Weights of a small masked image model: num experts 64.
Rows from expert 24 of block 3, named by matrix and row number. Rows with one number belong to one neuron. Each number is 200 + 40 x the weight over its row's rms, rounded and kept within 0 to 999. All counts start at 0. After the name is the row's rms in percent of the matrix's.
# gate: expert gate (model.blocks.3.mlp.gate, 64x48x96), inputs 0-47
# up: expert up (model.blocks.3.mlp.up, 64x48x96), inputs 0-47
# down: expert down (model.blocks.3.mlp.down, 64x96x48, transposed), outputs 0-47
gate.1,129,234,148,146,244,166,163,206,205,198,221,216,162,94,233,204,187,230,203,137,185,237,139,166,220,194,165,217,184,229,217,183,232,202,279,227,210,227,228,181,167,223,235,206,159,212,203,236,219
gate.2,101,209,228,169,199,162,226,198,133,202,216,254,173,105,167,251,267,168,227,176,208,193,182,226,197,215,197,204,190,225,197,217,198,202,197,186,223,230,271,218,203,217,178,176,114,226,238,139,205
gate.3,095,194,186,146,135,201,177,260,188,225,254,214,190,202,190,223,205,182,175,239,185,191,191,225,261,234,209,228,175,232,279,257,201,259,268,235,240,170,207,133,202,237,240,191,152,221,174,209,183
gate.4,080,251,167,196,175,233,232,196,207,206,252,217,249,206,144,191,228,224,190,237,156,188,196,160,233,288,172,199,132,151,185,225,200,255,166,231,235,177,179,238,197,173,111,204,173,246,196,308,196
gate.5,056,237,191,184,258,290,210,186,225,225,208,229,196,222,260,202,239,251,138,149,264,222,166,168,223,256,214,187,116,180,295,240,211,220,221,195,130,180,154,192,192,196,167,147,165,211,223,244,178
gate.6,084,112,170,143,209,171,193,180,193,198,259,257,192,234,162,194,300,250,180,165,260,158,176,220,205,200,224,214,188,246,232,259,230,203,208,106,270,235,237,199,196,143,172,204,264,102,189,183,186
gate.7,106,203,155,211,208,203,219,225,188,190,157,226,188,215,279,145,259,172,178,191,188,207,191,217,180,231,235,173,183,206,254,178,199,181,272,173,216,161,148,175,140,234,189,179,232,196,202,286,239
gate.8,081,181,235,198,153,210,206,181,117,235,167,212,249,225,150,223,217,296,147,244,168,155,179,262,226,253,232,246,204,208,240,189,248,244,202,187,231,151,188,175,159,163,210,297,95,205,183,184,222
gate.9,109,238,180,180,282,246,227,191,212,175,162,133,164,199,161,140,132,281,212,193,197,224,190,195,208,213,137,283,157,180,223,170,192,213,240,137,238,173,149,207,241,200,196,295,128,201,260,165,279
gate.10,086,268,263,153,175,181,204,115,154,211,290,213,204,163,230,193,140,272,173,227,183,194,156,231,151,218,158,232,156,212,247,207,186,276,154,201,243,166,212,220,114,183,216,199,100,212,221,188,169
gate.11,093,205,126,185,205,183,240,194,173,174,173,234,196,176,249,174,170,185,170,210,232,167,208,231,232,196,192,222,207,154,274,176,238,263,212,187,242,148,163,208,150,145,243,196,214,184,205,195,209
gate.12,105,215,137,179,224,287,198,195,175,165,225,254,148,234,215,219,178,177,200,192,278,223,182,221,168,213,181,266,181,179,194,131,218,242,145,122,221,167,151,222,164,159,171,144,127,156,189,227,240
gate.13,066,226,246,139,149,172,203,181,196,197,237,255,263,164,186,100,192,226,194,223,159,215,199,199,180,165,137,229,103,237,216,224,177,267,286,192,91,168,157,273,239,207,183,151,219,241,191,204,175
gate.14,097,211,191,173,175,161,221,179,123,201,264,199,188,216,179,218,310,293,182,200,175,261,202,195,148,227,167,239,152,193,307,187,214,199,262,198,244,179,232,198,208,155,147,165,114,218,211,231,199
gate.15,116,243,180,188,265,179,148,195,208,173,200,159,162,173,206,238,202,222,230,196,193,206,182,165,245,228,232,248,155,233,304,219,186,238,199,224,176,124,195,128,175,137,205,171,187,254,171,198,236
gate.16,094,148,185,171,191,223,243,132,194,284,190,214,261,178,139,169,223,199,170,236,212,176,172,217,316,232,184,217,168,127,281,190,192,284,186,220,264,246,203,179,197,208,149,179,141,184,196,152,195
gate.17,062,191,242,168,169,182,210,211,197,236,252,261,269,146,209,154,176,227,255,208,280,132,165,257,198,213,267,71,119,201,209,232,200,304,219,147,240,140,243,213,220,194,209,186,162,201,172,144,231
gate.18,076,181,249,229,171,179,133,173,161,196,269,147,216,176,222,199,261,183,172,177,228,293,178,208,192,180,225,226,131,193,191,202,204,235,249,178,232,186,162,269,169,188,225,123,202,225,196,214,312
gate.19,073,148,115,157,262,203,206,202,190,148,241,259,203,231,171,146,209,226,226,158,249,182,171,178,249,255,257,229,222,121,284,213,233,248,218,150,222,195,179,192,205,150,184,174,125,162,190,199,212
gate.20,124,156,236,177,214,211,178,170,236,208,258,188,219,215,238,186,224,202,208,231,191,130,305,252,142,177,237,185,125,206,205,180,149,209,194,149,214,170,259,147,156,192,191,203,173,228,166,184,193
gate.21,110,197,158,192,193,217,256,210,260,212,193,245,223,97,200,184,212,191,183,189,226,160,246,178,184,252,212,162,282,170,168,166,162,238,146,170,194,253,193,219,150,152,209,133,181,162,171,224,238
gate.22,132,173,129,155,183,196,238,212,172,234,228,227,196,210,195,179,274,239,124,174,285,213,174,199,217,213,162,179,217,133,303,192,174,236,199,174,154,197,159,174,168,145,177,159,161,164,255,244,191
gate.23,087,237,195,199,164,216,195,194,199,240,185,190,147,222,240,185,185,232,165,159,271,194,210,184,205,189,172,227,199,194,246,232,210,191,176,162,198,147,151,244,158,140,203,140,145,193,177,252,195
gate.24,092,217,194,157,170,166,244,181,193,273,240,205,180,140,226,225,150,130,176,206,164,228,206,216,226,216,145,117,213,177,285,209,195,181,173,168,175,171,191,264,173,166,199,170,197,166,274,198,262
gate.25,087,108,237,224,206,271,230,182,176,152,218,190,159,191,253,151,245,245,210,152,252,185,249,180,221,163,189,228,194,219,216,197,215,169,134,111,189,150,159,193,238,228,199,147,132,172,265,182,250
gate.26,092,223,221,190,155,235,181,235,190,271,195,189,223,208,198,144,144,209,211,240,181,191,209,255,238,225,210,242,116,160,252,196,246,224,175,183,160,172,190,172,204,181,164,124,79,214,161,215,212
gate.27,077,226,72,166,174,188,203,230,269,213,204,288,222,140,233,182,153,214,188,183,165,167,238,249,227,212,245,187,126,133,262,118,197,252,217,232,196,211,181,203,185,212,231,164,111,194,260,253,248
gate.28,096,136,220,86,155,181,222,227,107,289,214,220,173,117,175,237,210,226,218,194,168,167,189,251,216,197,169,227,231,183,213,222,190,210,267,176,161,166,210,281,204,191,185,135,132,206,180,167,157
gate.29,121,151,192,211,184,163,222,275,204,189,165,213,176,186,277,182,253,225,210,191,194,205,218,220,225,155,185,171,191,167,227,147,222,251,223,211,281,191,165,171,229,190,243,146,94,163,172,278,212
gate.30,092,222,178,147,214,234,175,199,211,192,120,123,194,212,227,128,195,197,242,255,279,113,190,225,216,156,169,154,144,162,259,166,173,241,243,267,188,183,203,216,170,189,222,230,222,229,223,251,145
gate.31,122,190,167,231,216,130,173,230,220,222,229,189,180,239,187,200,253,212,122,208,242,215,313,233,207,143,212,181,132,239,255,139,224,274,254,139,229,154,220,153,197,138,156,216,142,207,150,190,228
gate.32,135,153,196,206,173,199,171,177,201,226,198,281,200,288,242,156,170,245,152,172,249,216,221,244,166,261,173,197,167,249,190,170,199,230,202,186,212,164,158,283,190,108,208,227,146,148,139,258,162
gate.33,112,230,254,167,223,238,157,155,250,249,210,250,202,225,295,186,181,254,205,220,244,128,226,201,151,202,220,164,209,234,176,199,141,263,215,201,215,193,137,234,204,210,158,231,109,293,161,220,198
gate.34,070,226,166,122,149,288,168,218,238,212,199,189,260,309,197,161,144,178,234,172,241,165,259,249,142,165,154,200,265,192,195,181,236,242,235,126,150,199,164,225,142,163,227,189,118,182,204,268,163
gate.35,075,236,240,208,155,148,192,169,186,201,253,185,259,173,257,206,237,216,154,184,246,182,174,173,234,190,204,97,113,203,237,124,188,203,233,201,146,192,264,159,199,228,171,201,178,177,166,196,269
gate.36,103,230,162,176,185,234,197,274,230,256,200,145,148,145,266,187,236,210,150,223,147,183,135,179,246,206,182,223,208,89,270,242,194,244,201,187,141,151,113,282,199,153,218,184,141,207,248,246,199
gate.37,080,210,246,198,209,182,220,179,156,276,206,191,171,201,225,197,189,239,169,225,237,136,152,184,284,202,159,143,171,261,254,203,209,230,210,270,139,191,127,175,144,224,223,196,211,275,231,213,137
gate.38,073,217,189,165,217,239,231,210,158,241,279,228,202,168,255,186,182,246,200,105,172,142,185,234,161,223,142,243,202,183,124,185,212,275,168,167,216,219,196,255,202,202,193,255,77,240,219,215,233
gate.39,102,279,177,228,184,205,190,215,243,180,226,189,142,267,217,241,239,252,104,215,207,220,205,247,227,277,136,153,194,117,228,143,201,202,189,214,285,164,223,178,208,241,171,136,152,203,207,274,207
gate.40,112,188,221,246,143,163,234,258,229,170,166,59,257,135,167,257,146,171,245,189,205,193,201,227,187,175,184,171,212,189,185,147,275,265,226,254,173,185,172,211,256,202,221,186,182,161,155,229,191
gate.41,091,205,187,262,143,180,173,214,283,204,105,162,225,189,263,217,251,221,202,219,285,177,193,151,186,164,213,225,232,171,226,229,141,281,269,226,264,163,195,164,186,209,274,128,183,253,161,212,195
gate.42,104,224,203,206,145,218,212,211,173,254,194,187,221,235,208,133,187,211,238,220,169,80,194,163,220,242,199,218,217,208,244,179,140,273,204,266,250,149,230,228,158,220,135,245,192,216,197,231,243
gate.43,136,163,169,186,179,246,195,190,245,160,268,200,258,179,196,215,192,156,212,227,224,179,204,192,233,190,226,254,93,172,232,215,201,245,253,231,243,215,210,299,189,139,210,176,124,186,172,184,214
gate.44,074,135,173,190,218,237,222,189,230,220,216,215,188,240,141,194,221,189,230,151,126,149,230,194,204,164,150,143,161,117,222,197,169,257,251,174,239,292,236,156,235,203,162,255,172,215,238,168,197
gate.45,118,158,157,149,195,186,215,207,256,189,148,221,177,134,262,203,204,286,184,165,236,168,154,163,235,207,182,155,187,177,284,174,198,212,197,235,275,195,195,201,175,190,223,199,110,244,187,248,260
up.1,110,170,237,198,207,214,188,245,124,193,183,112,175,288,182,182,210,188,243,257,189,209,249,173,152,185,109,212,214,118,117,209,167,157,163,273,171,253,278,220,234,260,181,176,213,210,252,196,186
up.2,106,166,209,255,120,146,221,132,190,215,219,264,170,176,223,258,281,211,222,180,230,218,192,213,216,201,228,205,234,178,214,195,208,211,182,241,249,183,249,264,163,231,168,148,125,155,194,121,122
up.3,090,227,235,249,181,213,186,164,197,220,145,165,235,284,260,219,146,128,226,226,210,189,216,204,142,199,202,275,228,195,204,199,212,259,239,203,204,175,168,213,150,151,221,233,277,209,184,226,149
up.4,098,198,230,189,249,227,216,251,159,205,190,204,214,207,194,213,191,141,259,186,141,266,187,174,175,203,217,226,222,259,133,228,198,165,205,239,184,212,198,276,215,219,152,169,230,191,168,290,204
up.5,071,190,183,205,209,145,184,220,205,163,195,202,159,168,213,204,240,182,230,125,259,228,220,157,208,210,155,209,181,94,249,172,190,207,251,142,183,243,165,256,185,139,223,178,201,154,276,124,214
up.6,095,204,163,203,210,160,201,197,209,202,168,264,159,189,143,192,191,147,257,173,199,269,202,192,115,94,220,168,171,212,180,133,244,263,268,143,215,210,197,171,220,202,192,182,277,173,166,182,222
up.7,101,151,148,192,288,190,263,232,200,230,143,222,273,240,178,179,176,142,243,143,168,260,204,233,227,237,210,251,202,147,260,175,192,193,200,155,218,186,157,198,177,213,159,230,262,166,244,201,210
up.8,089,160,182,205,192,176,204,202,234,175,166,137,206,72,240,179,175,186,310,191,260,186,255,241,186,159,181,198,213,218,161,188,129,248,227,265,219,231,161,276,203,178,200,210,139,196,241,147,230
up.9,096,277,193,255,210,212,167,195,209,211,169,240,232,238,201,164,214,242,246,185,202,219,219,144,181,124,127,289,181,162,201,232,177,169,246,228,229,191,223,156,224,211,168,227,232,245,202,127,201
up.10,075,193,212,152,220,179,189,166,221,167,174,181,223,106,159,174,158,262,145,180,177,192,186,212,205,134,192,156,205,193,205,214,157,234,155,222,150,155,177,237,179,189,273,285,255,221,231,184,290
up.11,103,240,213,196,235,224,228,201,169,134,181,123,201,164,219,160,238,227,155,104,250,221,190,215,171,166,200,218,153,245,204,166,155,184,232,208,157,214,175,160,184,178,171,167,160,247,175,253,205
up.12,099,270,284,200,222,146,162,238,197,174,160,206,222,227,223,210,265,195,152,268,171,253,215,161,213,231,191,127,217,197,222,217,202,158,203,231,179,219,218,113,200,214,227,164,255,272,134,305,218
up.13,088,109,177,99,205,258,273,182,204,160,148,249,269,219,180,180,280,167,202,247,129,204,197,207,248,210,269,224,235,205,241,261,208,246,217,249,208,168,140,207,161,209,180,198,229,192,212,197,217
up.14,099,192,163,257,265,171,175,178,180,217,193,298,172,204,180,175,179,183,168,204,267,223,175,152,261,204,231,164,217,210,154,238,229,219,145,174,208,197,164,182,197,256,224,264,231,214,159,130,254
up.15,106,285,192,179,206,219,254,225,231,184,193,173,196,296,135,277,166,268,201,181,208,164,182,173,238,261,197,177,131,159,231,228,216,256,242,164,174,234,195,137,194,195,213,164,226,251,200,236,196
up.16,089,292,194,232,273,220,178,188,277,194,218,284,172,184,184,212,139,131,223,147,165,242,186,229,181,231,200,175,153,215,145,169,219,235,242,221,190,207,99,229,148,245,187,230,253,135,271,209,162
up.17,066,222,181,252,201,148,167,187,170,220,196,217,180,160,145,215,231,254,120,202,143,214,178,182,274,227,255,166,156,181,254,238,188,190,233,185,171,165,247,184,202,188,182,195,247,176,247,179,225
up.18,094,186,222,183,215,229,231,195,181,280,224,184,207,32,225,198,199,241,244,204,216,196,169,193,171,226,163,159,185,196,183,174,211,199,190,141,211,148,160,228,261,277,187,167,159,179,242,188,170
up.19,067,292,140,178,232,181,187,162,186,249,240,211,225,218,168,161,185,235,161,212,83,205,265,212,201,179,223,210,239,99,246,229,237,177,220,219,141,238,224,219,215,234,143,145,219,201,230,232,265
up.20,127,205,211,207,157,84,188,262,245,174,206,152,202,140,175,147,200,198,269,225,239,222,185,183,173,162,113,182,154,162,239,203,243,204,228,267,208,155,150,210,233,143,225,160,189,180,171,218,211
up.21,112,184,199,165,214,149,235,127,193,139,201,192,132,220,165,238,196,98,198,199,127,255,174,239,132,139,272,244,211,254,248,170,240,194,267,193,208,163,179,148,203,205,212,212,248,194,204,220,222
up.22,117,239,228,239,194,252,207,187,213,151,148,177,248,213,233,180,222,224,169,200,236,253,274,262,256,182,90,246,209,174,166,216,175,177,192,136,203,217,222,253,186,237,142,207,119,230,177,201,258
up.23,109,280,237,262,203,177,187,187,216,161,189,169,213,255,154,270,107,166,226,189,191,264,287,215,296,277,203,205,227,209,186,248,185,168,210,244,251,146,156,177,187,126,165,214,210,144,229,188,153
up.24,091,205,250,223,205,151,202,174,200,204,213,180,130,195,189,273,235,219,92,175,225,191,133,251,175,219,187,170,124,246,163,121,135,172,95,145,232,134,253,210,196,200,232,161,196,196,228,216,228
up.25,094,133,210,165,179,175,248,183,263,172,193,201,168,242,220,176,208,229,249,233,201,227,183,244,218,222,179,253,204,173,253,234,195,217,131,231,330,164,165,214,228,194,183,242,112,91,228,166,212
up.26,090,236,159,181,205,172,185,210,136,205,192,234,154,176,162,152,259,205,285,172,304,124,224,166,179,206,223,196,218,175,191,204,197,249,214,164,152,181,168,235,207,262,216,259,223,203,226,135,258
up.27,121,282,236,220,171,212,204,229,201,212,153,89,148,305,246,236,190,259,208,191,191,293,254,171,226,177,136,155,194,116,248,233,209,156,189,267,244,189,188,199,209,189,171,155,141,241,208,270,193
up.28,101,153,157,150,166,178,160,200,155,218,166,242,249,179,164,162,273,149,235,135,105,127,197,261,170,122,273,227,228,284,210,195,193,204,234,199,131,175,228,197,151,184,150,189,252,223,171,172,203
up.29,103,180,196,233,182,175,190,159,242,97,159,173,156,308,140,243,220,221,220,244,213,241,167,240,255,198,180,299,253,107,239,204,155,156,192,197,258,210,222,171,216,180,219,198,190,181,197,169,201
up.30,097,190,224,225,162,150,207,183,254,204,234,262,208,206,232,189,195,135,204,188,102,184,250,172,118,180,223,195,214,156,212,208,135,217,177,238,183,198,207,165,197,158,211,203,247,144,222,223,148
up.31,108,230,179,196,228,172,178,192,171,230,224,188,241,241,221,127,247,231,136,183,182,169,245,208,211,126,217,152,173,191,205,180,169,294,277,116,179,146,238,155,175,190,192,128,166,206,209,261,201
up.32,133,316,236,240,205,220,200,152,176,217,232,147,194,143,172,225,175,164,176,219,166,131,201,176,247,182,223,138,149,112,199,190,158,236,200,172,201,233,258,197,210,194,230,131,316,246,229,207,244
up.33,117,113,109,212,209,206,194,168,261,260,228,212,171,138,231,219,179,247,222,218,145,192,230,216,178,240,190,253,144,214,225,166,206,217,134,161,254,153,229,258,192,133,228,211,243,135,212,126,179
up.34,092,282,203,166,170,160,246,153,192,177,247,202,217,187,232,119,143,199,231,166,168,234,198,214,240,256,183,195,229,245,228,132,200,222,165,136,222,198,222,185,176,155,184,201,159,242,182,191,198
up.35,087,228,156,280,148,167,180,258,183,231,151,212,153,119,208,237,207,215,163,171,200,237,186,202,218,244,245,220,192,237,182,224,213,198,208,236,215,156,124,214,188,216,187,292,128,179,233,171,204
up.36,100,207,191,223,211,184,135,284,174,246,203,111,162,302,239,108,181,188,235,239,178,197,178,219,246,217,198,229,316,109,185,224,220,206,188,208,218,234,168,189,247,254,164,155,162,169,169,211,208
up.37,078,60,220,149,183,181,238,196,244,220,154,272,190,150,193,171,255,197,171,167,204,219,167,255,216,174,228,134,202,231,172,230,209,237,193,138,236,238,227,190,286,224,168,259,205,156,186,196,231
up.38,070,218,207,183,169,155,200,184,176,228,183,196,194,149,194,201,135,201,241,202,210,208,109,183,207,183,222,205,197,212,210,193,174,212,250,183,172,333,210,203,245,247,173,175,266,161,205,279,196
up.39,080,179,252,290,246,187,162,182,223,151,191,158,200,219,242,251,236,216,169,202,136,263,147,176,218,163,165,240,224,148,198,238,198,157,262,220,275,241,226,169,257,192,159,267,185,176,177,247,203
up.40,109,206,171,182,180,202,144,226,205,242,155,143,201,204,212,180,215,200,132,182,243,287,282,137,155,176,200,184,206,223,289,270,226,212,219,217,198,238,201,174,174,190,174,129,186,272,141,272,277
up.41,095,151,164,154,208,201,178,208,184,263,271,227,127,207,207,260,201,217,182,190,202,284,178,257,270,267,198,182,152,205,151,205,248,186,219,184,126,182,135,182,214,255,161,214,137,193,196,210,159
up.42,106,164,167,187,181,192,215,176,248,129,238,258,230,185,224,308,202,168,134,196,236,239,246,199,223,194,205,177,97,182,190,212,188,229,273,184,190,227,217,174,209,151,253,225,208,180,255,170,191
up.43,128,192,169,202,173,184,174,178,223,189,196,155,203,277,186,205,102,173,233,222,238,150,264,213,232,248,219,207,264,201,202,207,175,232,212,289,248,213,211,193,211,187,133,282,178,182,203,258,221
up.44,078,177,246,201,244,205,221,243,191,241,155,170,240,221,266,154,227,163,220,179,192,134,216,175,190,255,212,231,202,121,185,243,146,218,193,154,196,187,213,190,205,206,90,238,199,212,236,209,151
up.45,116,224,202,225,190,208,212,203,167,245,227,138,197,276,180,174,205,153,303,231,183,216,198,187,194,211,183,265,219,227,160,269,239,144,142,178,120,172,267,234,208,182,147,157,301,142,182,155,107
down.1,139,198,259,158,213,231,153,210,211,269,212,314,219,97,176,176,186,263,184,223,169,222,157,160,195,195,203,215,234,219,185,201,181,242,151,177,172,144,237,247,221,202,238,206,195,123,204,204,180
down.2,101,153,159,228,233,187,228,236,258,157,194,199,202,148,241,226,164,178,250,153,233,164,189,210,238,213,205,206,193,221,209,208,172,142,199,214,169,273,147,202,255,207,220,122,168,191,142,197,154
down.3,089,135,160,189,266,190,297,188,236,156,206,218,234,228,175,78,320,196,238,237,162,203,186,186,175,200,274,230,262,184,194,252,206,196,148,195,224,202,239,166,176,181,120,205,129,168,147,217,153
down.4,099,202,142,133,178,237,194,242,167,183,274,210,120,168,158,123,227,231,194,233,284,245,191,201,233,178,240,203,203,209,251,215,181,211,180,208,227,125,215,181,187,226,250,169,203,199,245,237,280
down.5,069,221,197,198,195,251,225,187,193,156,213,222,259,187,171,260,137,158,176,181,209,200,180,236,173,216,199,234,203,157,219,165,149,148,222,152,161,237,226,166,223,228,218,143,173,218,174,242,128
down.6,085,149,203,158,201,170,241,144,133,179,169,235,191,223,186,204,173,121,211,228,283,165,167,196,222,202,280,171,169,263,236,183,177,240,251,193,185,257,238,192,259,182,208,129,217,162,225,209,179
down.7,087,273,212,223,158,200,195,228,180,153,211,179,215,229,230,247,254,165,272,217,136,192,171,169,147,162,205,272,170,189,183,176,256,155,127,152,174,189,210,232,177,231,201,212,182,172,156,131,185
down.8,089,175,212,202,285,208,218,218,227,234,136,173,257,118,203,229,172,226,194,175,198,263,163,274,245,188,204,197,310,252,158,169,107,227,191,189,128,260,176,204,253,204,229,144,140,172,226,198,234
down.9,104,236,251,216,157,199,204,167,166,273,158,302,251,168,184,289,250,203,200,122,135,210,218,213,199,174,199,200,203,251,237,185,281,125,171,148,203,198,184,166,154,201,222,113,216,216,192,188,213
down.10,090,185,150,285,130,215,156,265,219,225,245,179,212,195,197,206,205,176,163,144,191,258,196,167,186,131,139,184,205,142,240,159,203,190,213,200,179,214,219,127,239,215,171,197,241,256,222,166,191
down.11,092,213,227,175,160,117,192,233,170,196,241,236,149,142,182,116,215,189,287,215,275,151,241,253,146,178,154,175,168,244,301,200,246,180,287,201,169,121,217,226,207,191,213,195,168,212,138,205,217
down.12,101,207,161,211,193,224,135,160,219,243,197,162,182,218,188,137,211,209,248,229,291,197,243,233,190,247,222,169,227,171,174,231,200,176,183,173,200,224,219,173,175,214,192,262,212,179,150,234,199
down.13,080,274,151,157,207,185,209,184,275,189,259,176,127,148,139,178,185,213,265,159,220,182,268,169,162,223,177,259,126,216,181,200,143,237,272,198,203,190,242,241,260,134,222,160,229,188,119,196,170
down.14,092,163,210,214,236,208,214,206,202,205,258,192,184,302,161,190,217,212,136,175,165,187,339,195,248,231,186,180,167,165,213,195,209,218,144,273,167,163,210,213,219,163,146,222,203,153,243,151,184
down.15,098,150,313,209,158,234,179,160,217,153,197,168,267,226,251,196,171,166,211,168,172,230,160,241,183,232,197,203,155,222,181,209,229,191,169,149,267,262,160,234,183,223,209,313,239,138,202,164,138
down.16,084,116,169,210,205,262,142,164,251,206,209,220,172,195,160,195,198,222,181,257,246,132,162,227,264,235,155,147,209,197,164,253,193,217,129,181,331,167,228,198,184,194,158,267,260,188,215,187,200
down.17,068,206,216,173,227,296,142,165,212,166,201,209,212,219,187,240,136,247,296,144,180,182,204,188,160,198,220,187,144,177,180,141,170,315,240,164,218,236,242,154,204,199,176,196,211,173,231,206,170
down.18,088,202,247,228,193,223,206,168,262,224,191,209,274,231,214,254,165,173,180,211,201,226,199,206,196,245,198,230,203,113,185,232,153,193,246,176,220,213,201,220,240,218,219,235,190,264,202,150,244
down.19,083,157,202,246,186,213,180,171,229,160,238,178,198,161,283,176,234,199,281,188,236,131,205,188,202,225,214,163,178,239,181,228,185,232,248,170,251,191,208,218,263,238,258,215,165,217,184,241,179
down.20,130,225,185,251,243,164,191,258,175,197,169,184,241,128,139,229,231,133,137,155,149,228,162,160,203,146,185,171,325,198,221,263,254,214,213,235,155,288,218,224,139,185,216,169,285,244,221,144,225
down.21,119,211,131,205,241,179,208,176,236,237,195,218,186,147,237,214,146,218,160,125,255,174,221,284,149,163,212,208,134,252,269,194,225,202,192,146,202,211,180,207,166,67,250,181,171,230,176,202,268
down.22,121,134,188,179,174,253,154,227,124,198,146,214,254,238,166,173,254,214,242,176,294,244,167,210,276,206,179,269,158,187,208,170,273,201,162,134,171,200,215,196,246,209,180,207,159,170,273,248,251
down.23,100,208,276,227,116,156,156,275,194,186,260,153,239,257,212,178,243,170,216,198,262,204,235,156,202,282,152,177,181,189,222,69,235,222,179,238,231,189,213,176,175,201,101,147,127,181,184,224,230
down.24,086,226,264,232,200,169,217,218,159,173,172,139,184,235,145,134,200,202,193,210,162,186,212,195,226,198,267,166,243,201,199,184,210,220,132,185,244,248,97,152,202,204,250,183,269,220,218,215,194
down.25,084,235,190,180,192,219,182,242,159,167,111,175,252,201,189,259,221,158,198,208,186,187,170,231,216,174,219,205,260,233,172,255,245,139,272,188,233,293,176,187,208,141,174,150,217,252,162,160,145
down.26,087,209,200,213,205,259,210,201,167,235,260,218,228,184,215,291,209,180,244,211,192,216,149,229,228,178,157,150,222,201,149,217,122,127,206,256,179,239,202,226,229,196,146,222,196,166,223,137,217
down.27,090,224,195,131,161,185,259,230,116,180,186,222,266,183,165,182,221,271,108,235,233,222,197,228,207,268,206,209,196,239,181,243,229,116,180,247,223,265,208,257,225,170,220,217,164,144,207,223,194
down.28,091,233,202,179,276,136,139,213,219,203,242,249,196,244,251,168,172,180,260,171,243,173,190,204,167,189,229,119,121,256,168,160,139,201,271,188,136,212,177,169,152,143,168,220,258,207,279,185,230
down.29,113,164,210,180,278,179,179,182,317,203,204,201,240,213,239,246,196,215,184,215,205,238,188,181,235,189,175,228,193,151,209,181,101,161,225,254,232,134,278,193,221,203,165,157,157,249,173,230,239
down.30,084,242,197,142,211,163,231,171,268,215,262,226,175,124,266,205,154,219,232,125,252,225,104,194,200,217,192,165,190,227,208,169,233,161,157,190,229,211,165,260,201,170,260,245,151,216,178,120,194
down.31,115,229,219,235,199,174,193,184,252,240,167,211,160,127,255,224,161,169,253,185,62,189,240,185,126,276,212,159,178,205,198,162,225,135,171,259,226,190,188,196,255,260,140,209,234,205,226,194,122
down.32,108,158,236,178,254,179,200,79,185,218,219,175,138,287,177,177,202,162,190,288,160,213,251,217,151,225,224,190,235,145,252,212,183,178,216,219,279,181,231,222,180,196,208,177,146,203,220,242,177
down.33,131,207,138,219,205,259,164,194,224,192,275,236,200,247,160,291,172,204,199,265,206,145,180,124,249,169,185,117,171,159,199,178,210,199,246,154,227,167,181,150,157,235,183,128,263,247,193,194,189
down.34,101,180,180,170,182,276,260,182,217,129,118,191,205,226,212,253,245,164,141,189,112,250,225,192,206,218,225,216,268,192,161,186,165,157,203,229,230,233,140,211,199,226,195,187,215,232,191,203,209
down.35,102,216,259,249,235,157,187,157,218,145,123,152,259,240,223,221,203,263,118,200,159,218,214,181,215,279,238,250,161,195,235,268,172,265,254,253,215,202,188,162,209,196,214,262,155,231,200,188,204
down.36,091,213,237,212,185,190,255,263,255,260,207,135,211,169,228,197,204,211,234,217,234,196,275,188,188,204,176,205,218,179,177,215,228,211,162,184,194,148,148,145,158,168,229,196,171,197,161,230,190
down.37,093,218,202,218,152,203,184,219,181,152,153,138,121,208,163,177,179,198,188,261,167,145,214,258,222,156,239,202,137,249,191,211,149,250,244,194,96,215,172,234,201,223,175,219,244,232,204,193,248
down.38,080,224,186,172,294,204,191,186,193,127,206,261,171,219,212,138,197,247,158,180,287,221,162,198,169,138,180,208,156,222,164,222,155,219,235,242,152,230,240,201,189,163,264,162,189,314,215,178,162
down.39,094,237,224,239,178,168,273,225,149,209,257,155,148,187,217,146,188,235,202,134,183,147,244,264,232,235,160,270,210,214,272,187,204,253,211,202,173,119,227,283,208,166,202,176,164,199,159,272,200
down.40,112,226,187,194,219,109,193,194,199,254,208,254,204,239,222,148,170,233,183,131,211,212,149,134,194,131,196,207,260,181,117,147,177,216,136,212,200,198,171,194,241,233,203,263,184,242,254,195,184
down.41,090,156,192,201,117,247,158,205,125,175,202,151,204,218,261,158,137,150,249,215,190,126,201,180,156,197,260,243,162,201,148,219,167,264,240,189,158,167,234,253,193,178,245,190,200,197,197,246,260
down.42,107,189,175,159,136,202,189,211,159,251,269,206,151,275,227,197,289,166,221,224,134,207,220,179,163,176,212,228,265,243,165,221,199,213,179,177,127,202,201,179,187,198,150,244,308,114,267,200,174
down.43,115,233,287,182,188,201,199,145,234,192,176,210,170,170,164,203,180,180,173,322,150,279,139,197,186,201,178,179,132,143,174,218,191,145,178,265,177,194,203,176,204,243,294,227,204,196,228,172,192
down.44,078,189,187,244,164,128,219,239,189,218,182,162,232,204,201,232,180,242,221,269,282,170,176,165,128,241,141,245,159,176,142,178,189,204,165,201,179,239,243,160,193,198,223,252,198,165,198,214,217
down.45,135,193,137,209,260,163,249,264,188,242,211,230,135,169,216,125,197,245,110,238,169,205,223,162,237,203,151,227,209,195,192,211,251,278,195,272,217,138,179,211,133,215,176,272,206,155,218,168,208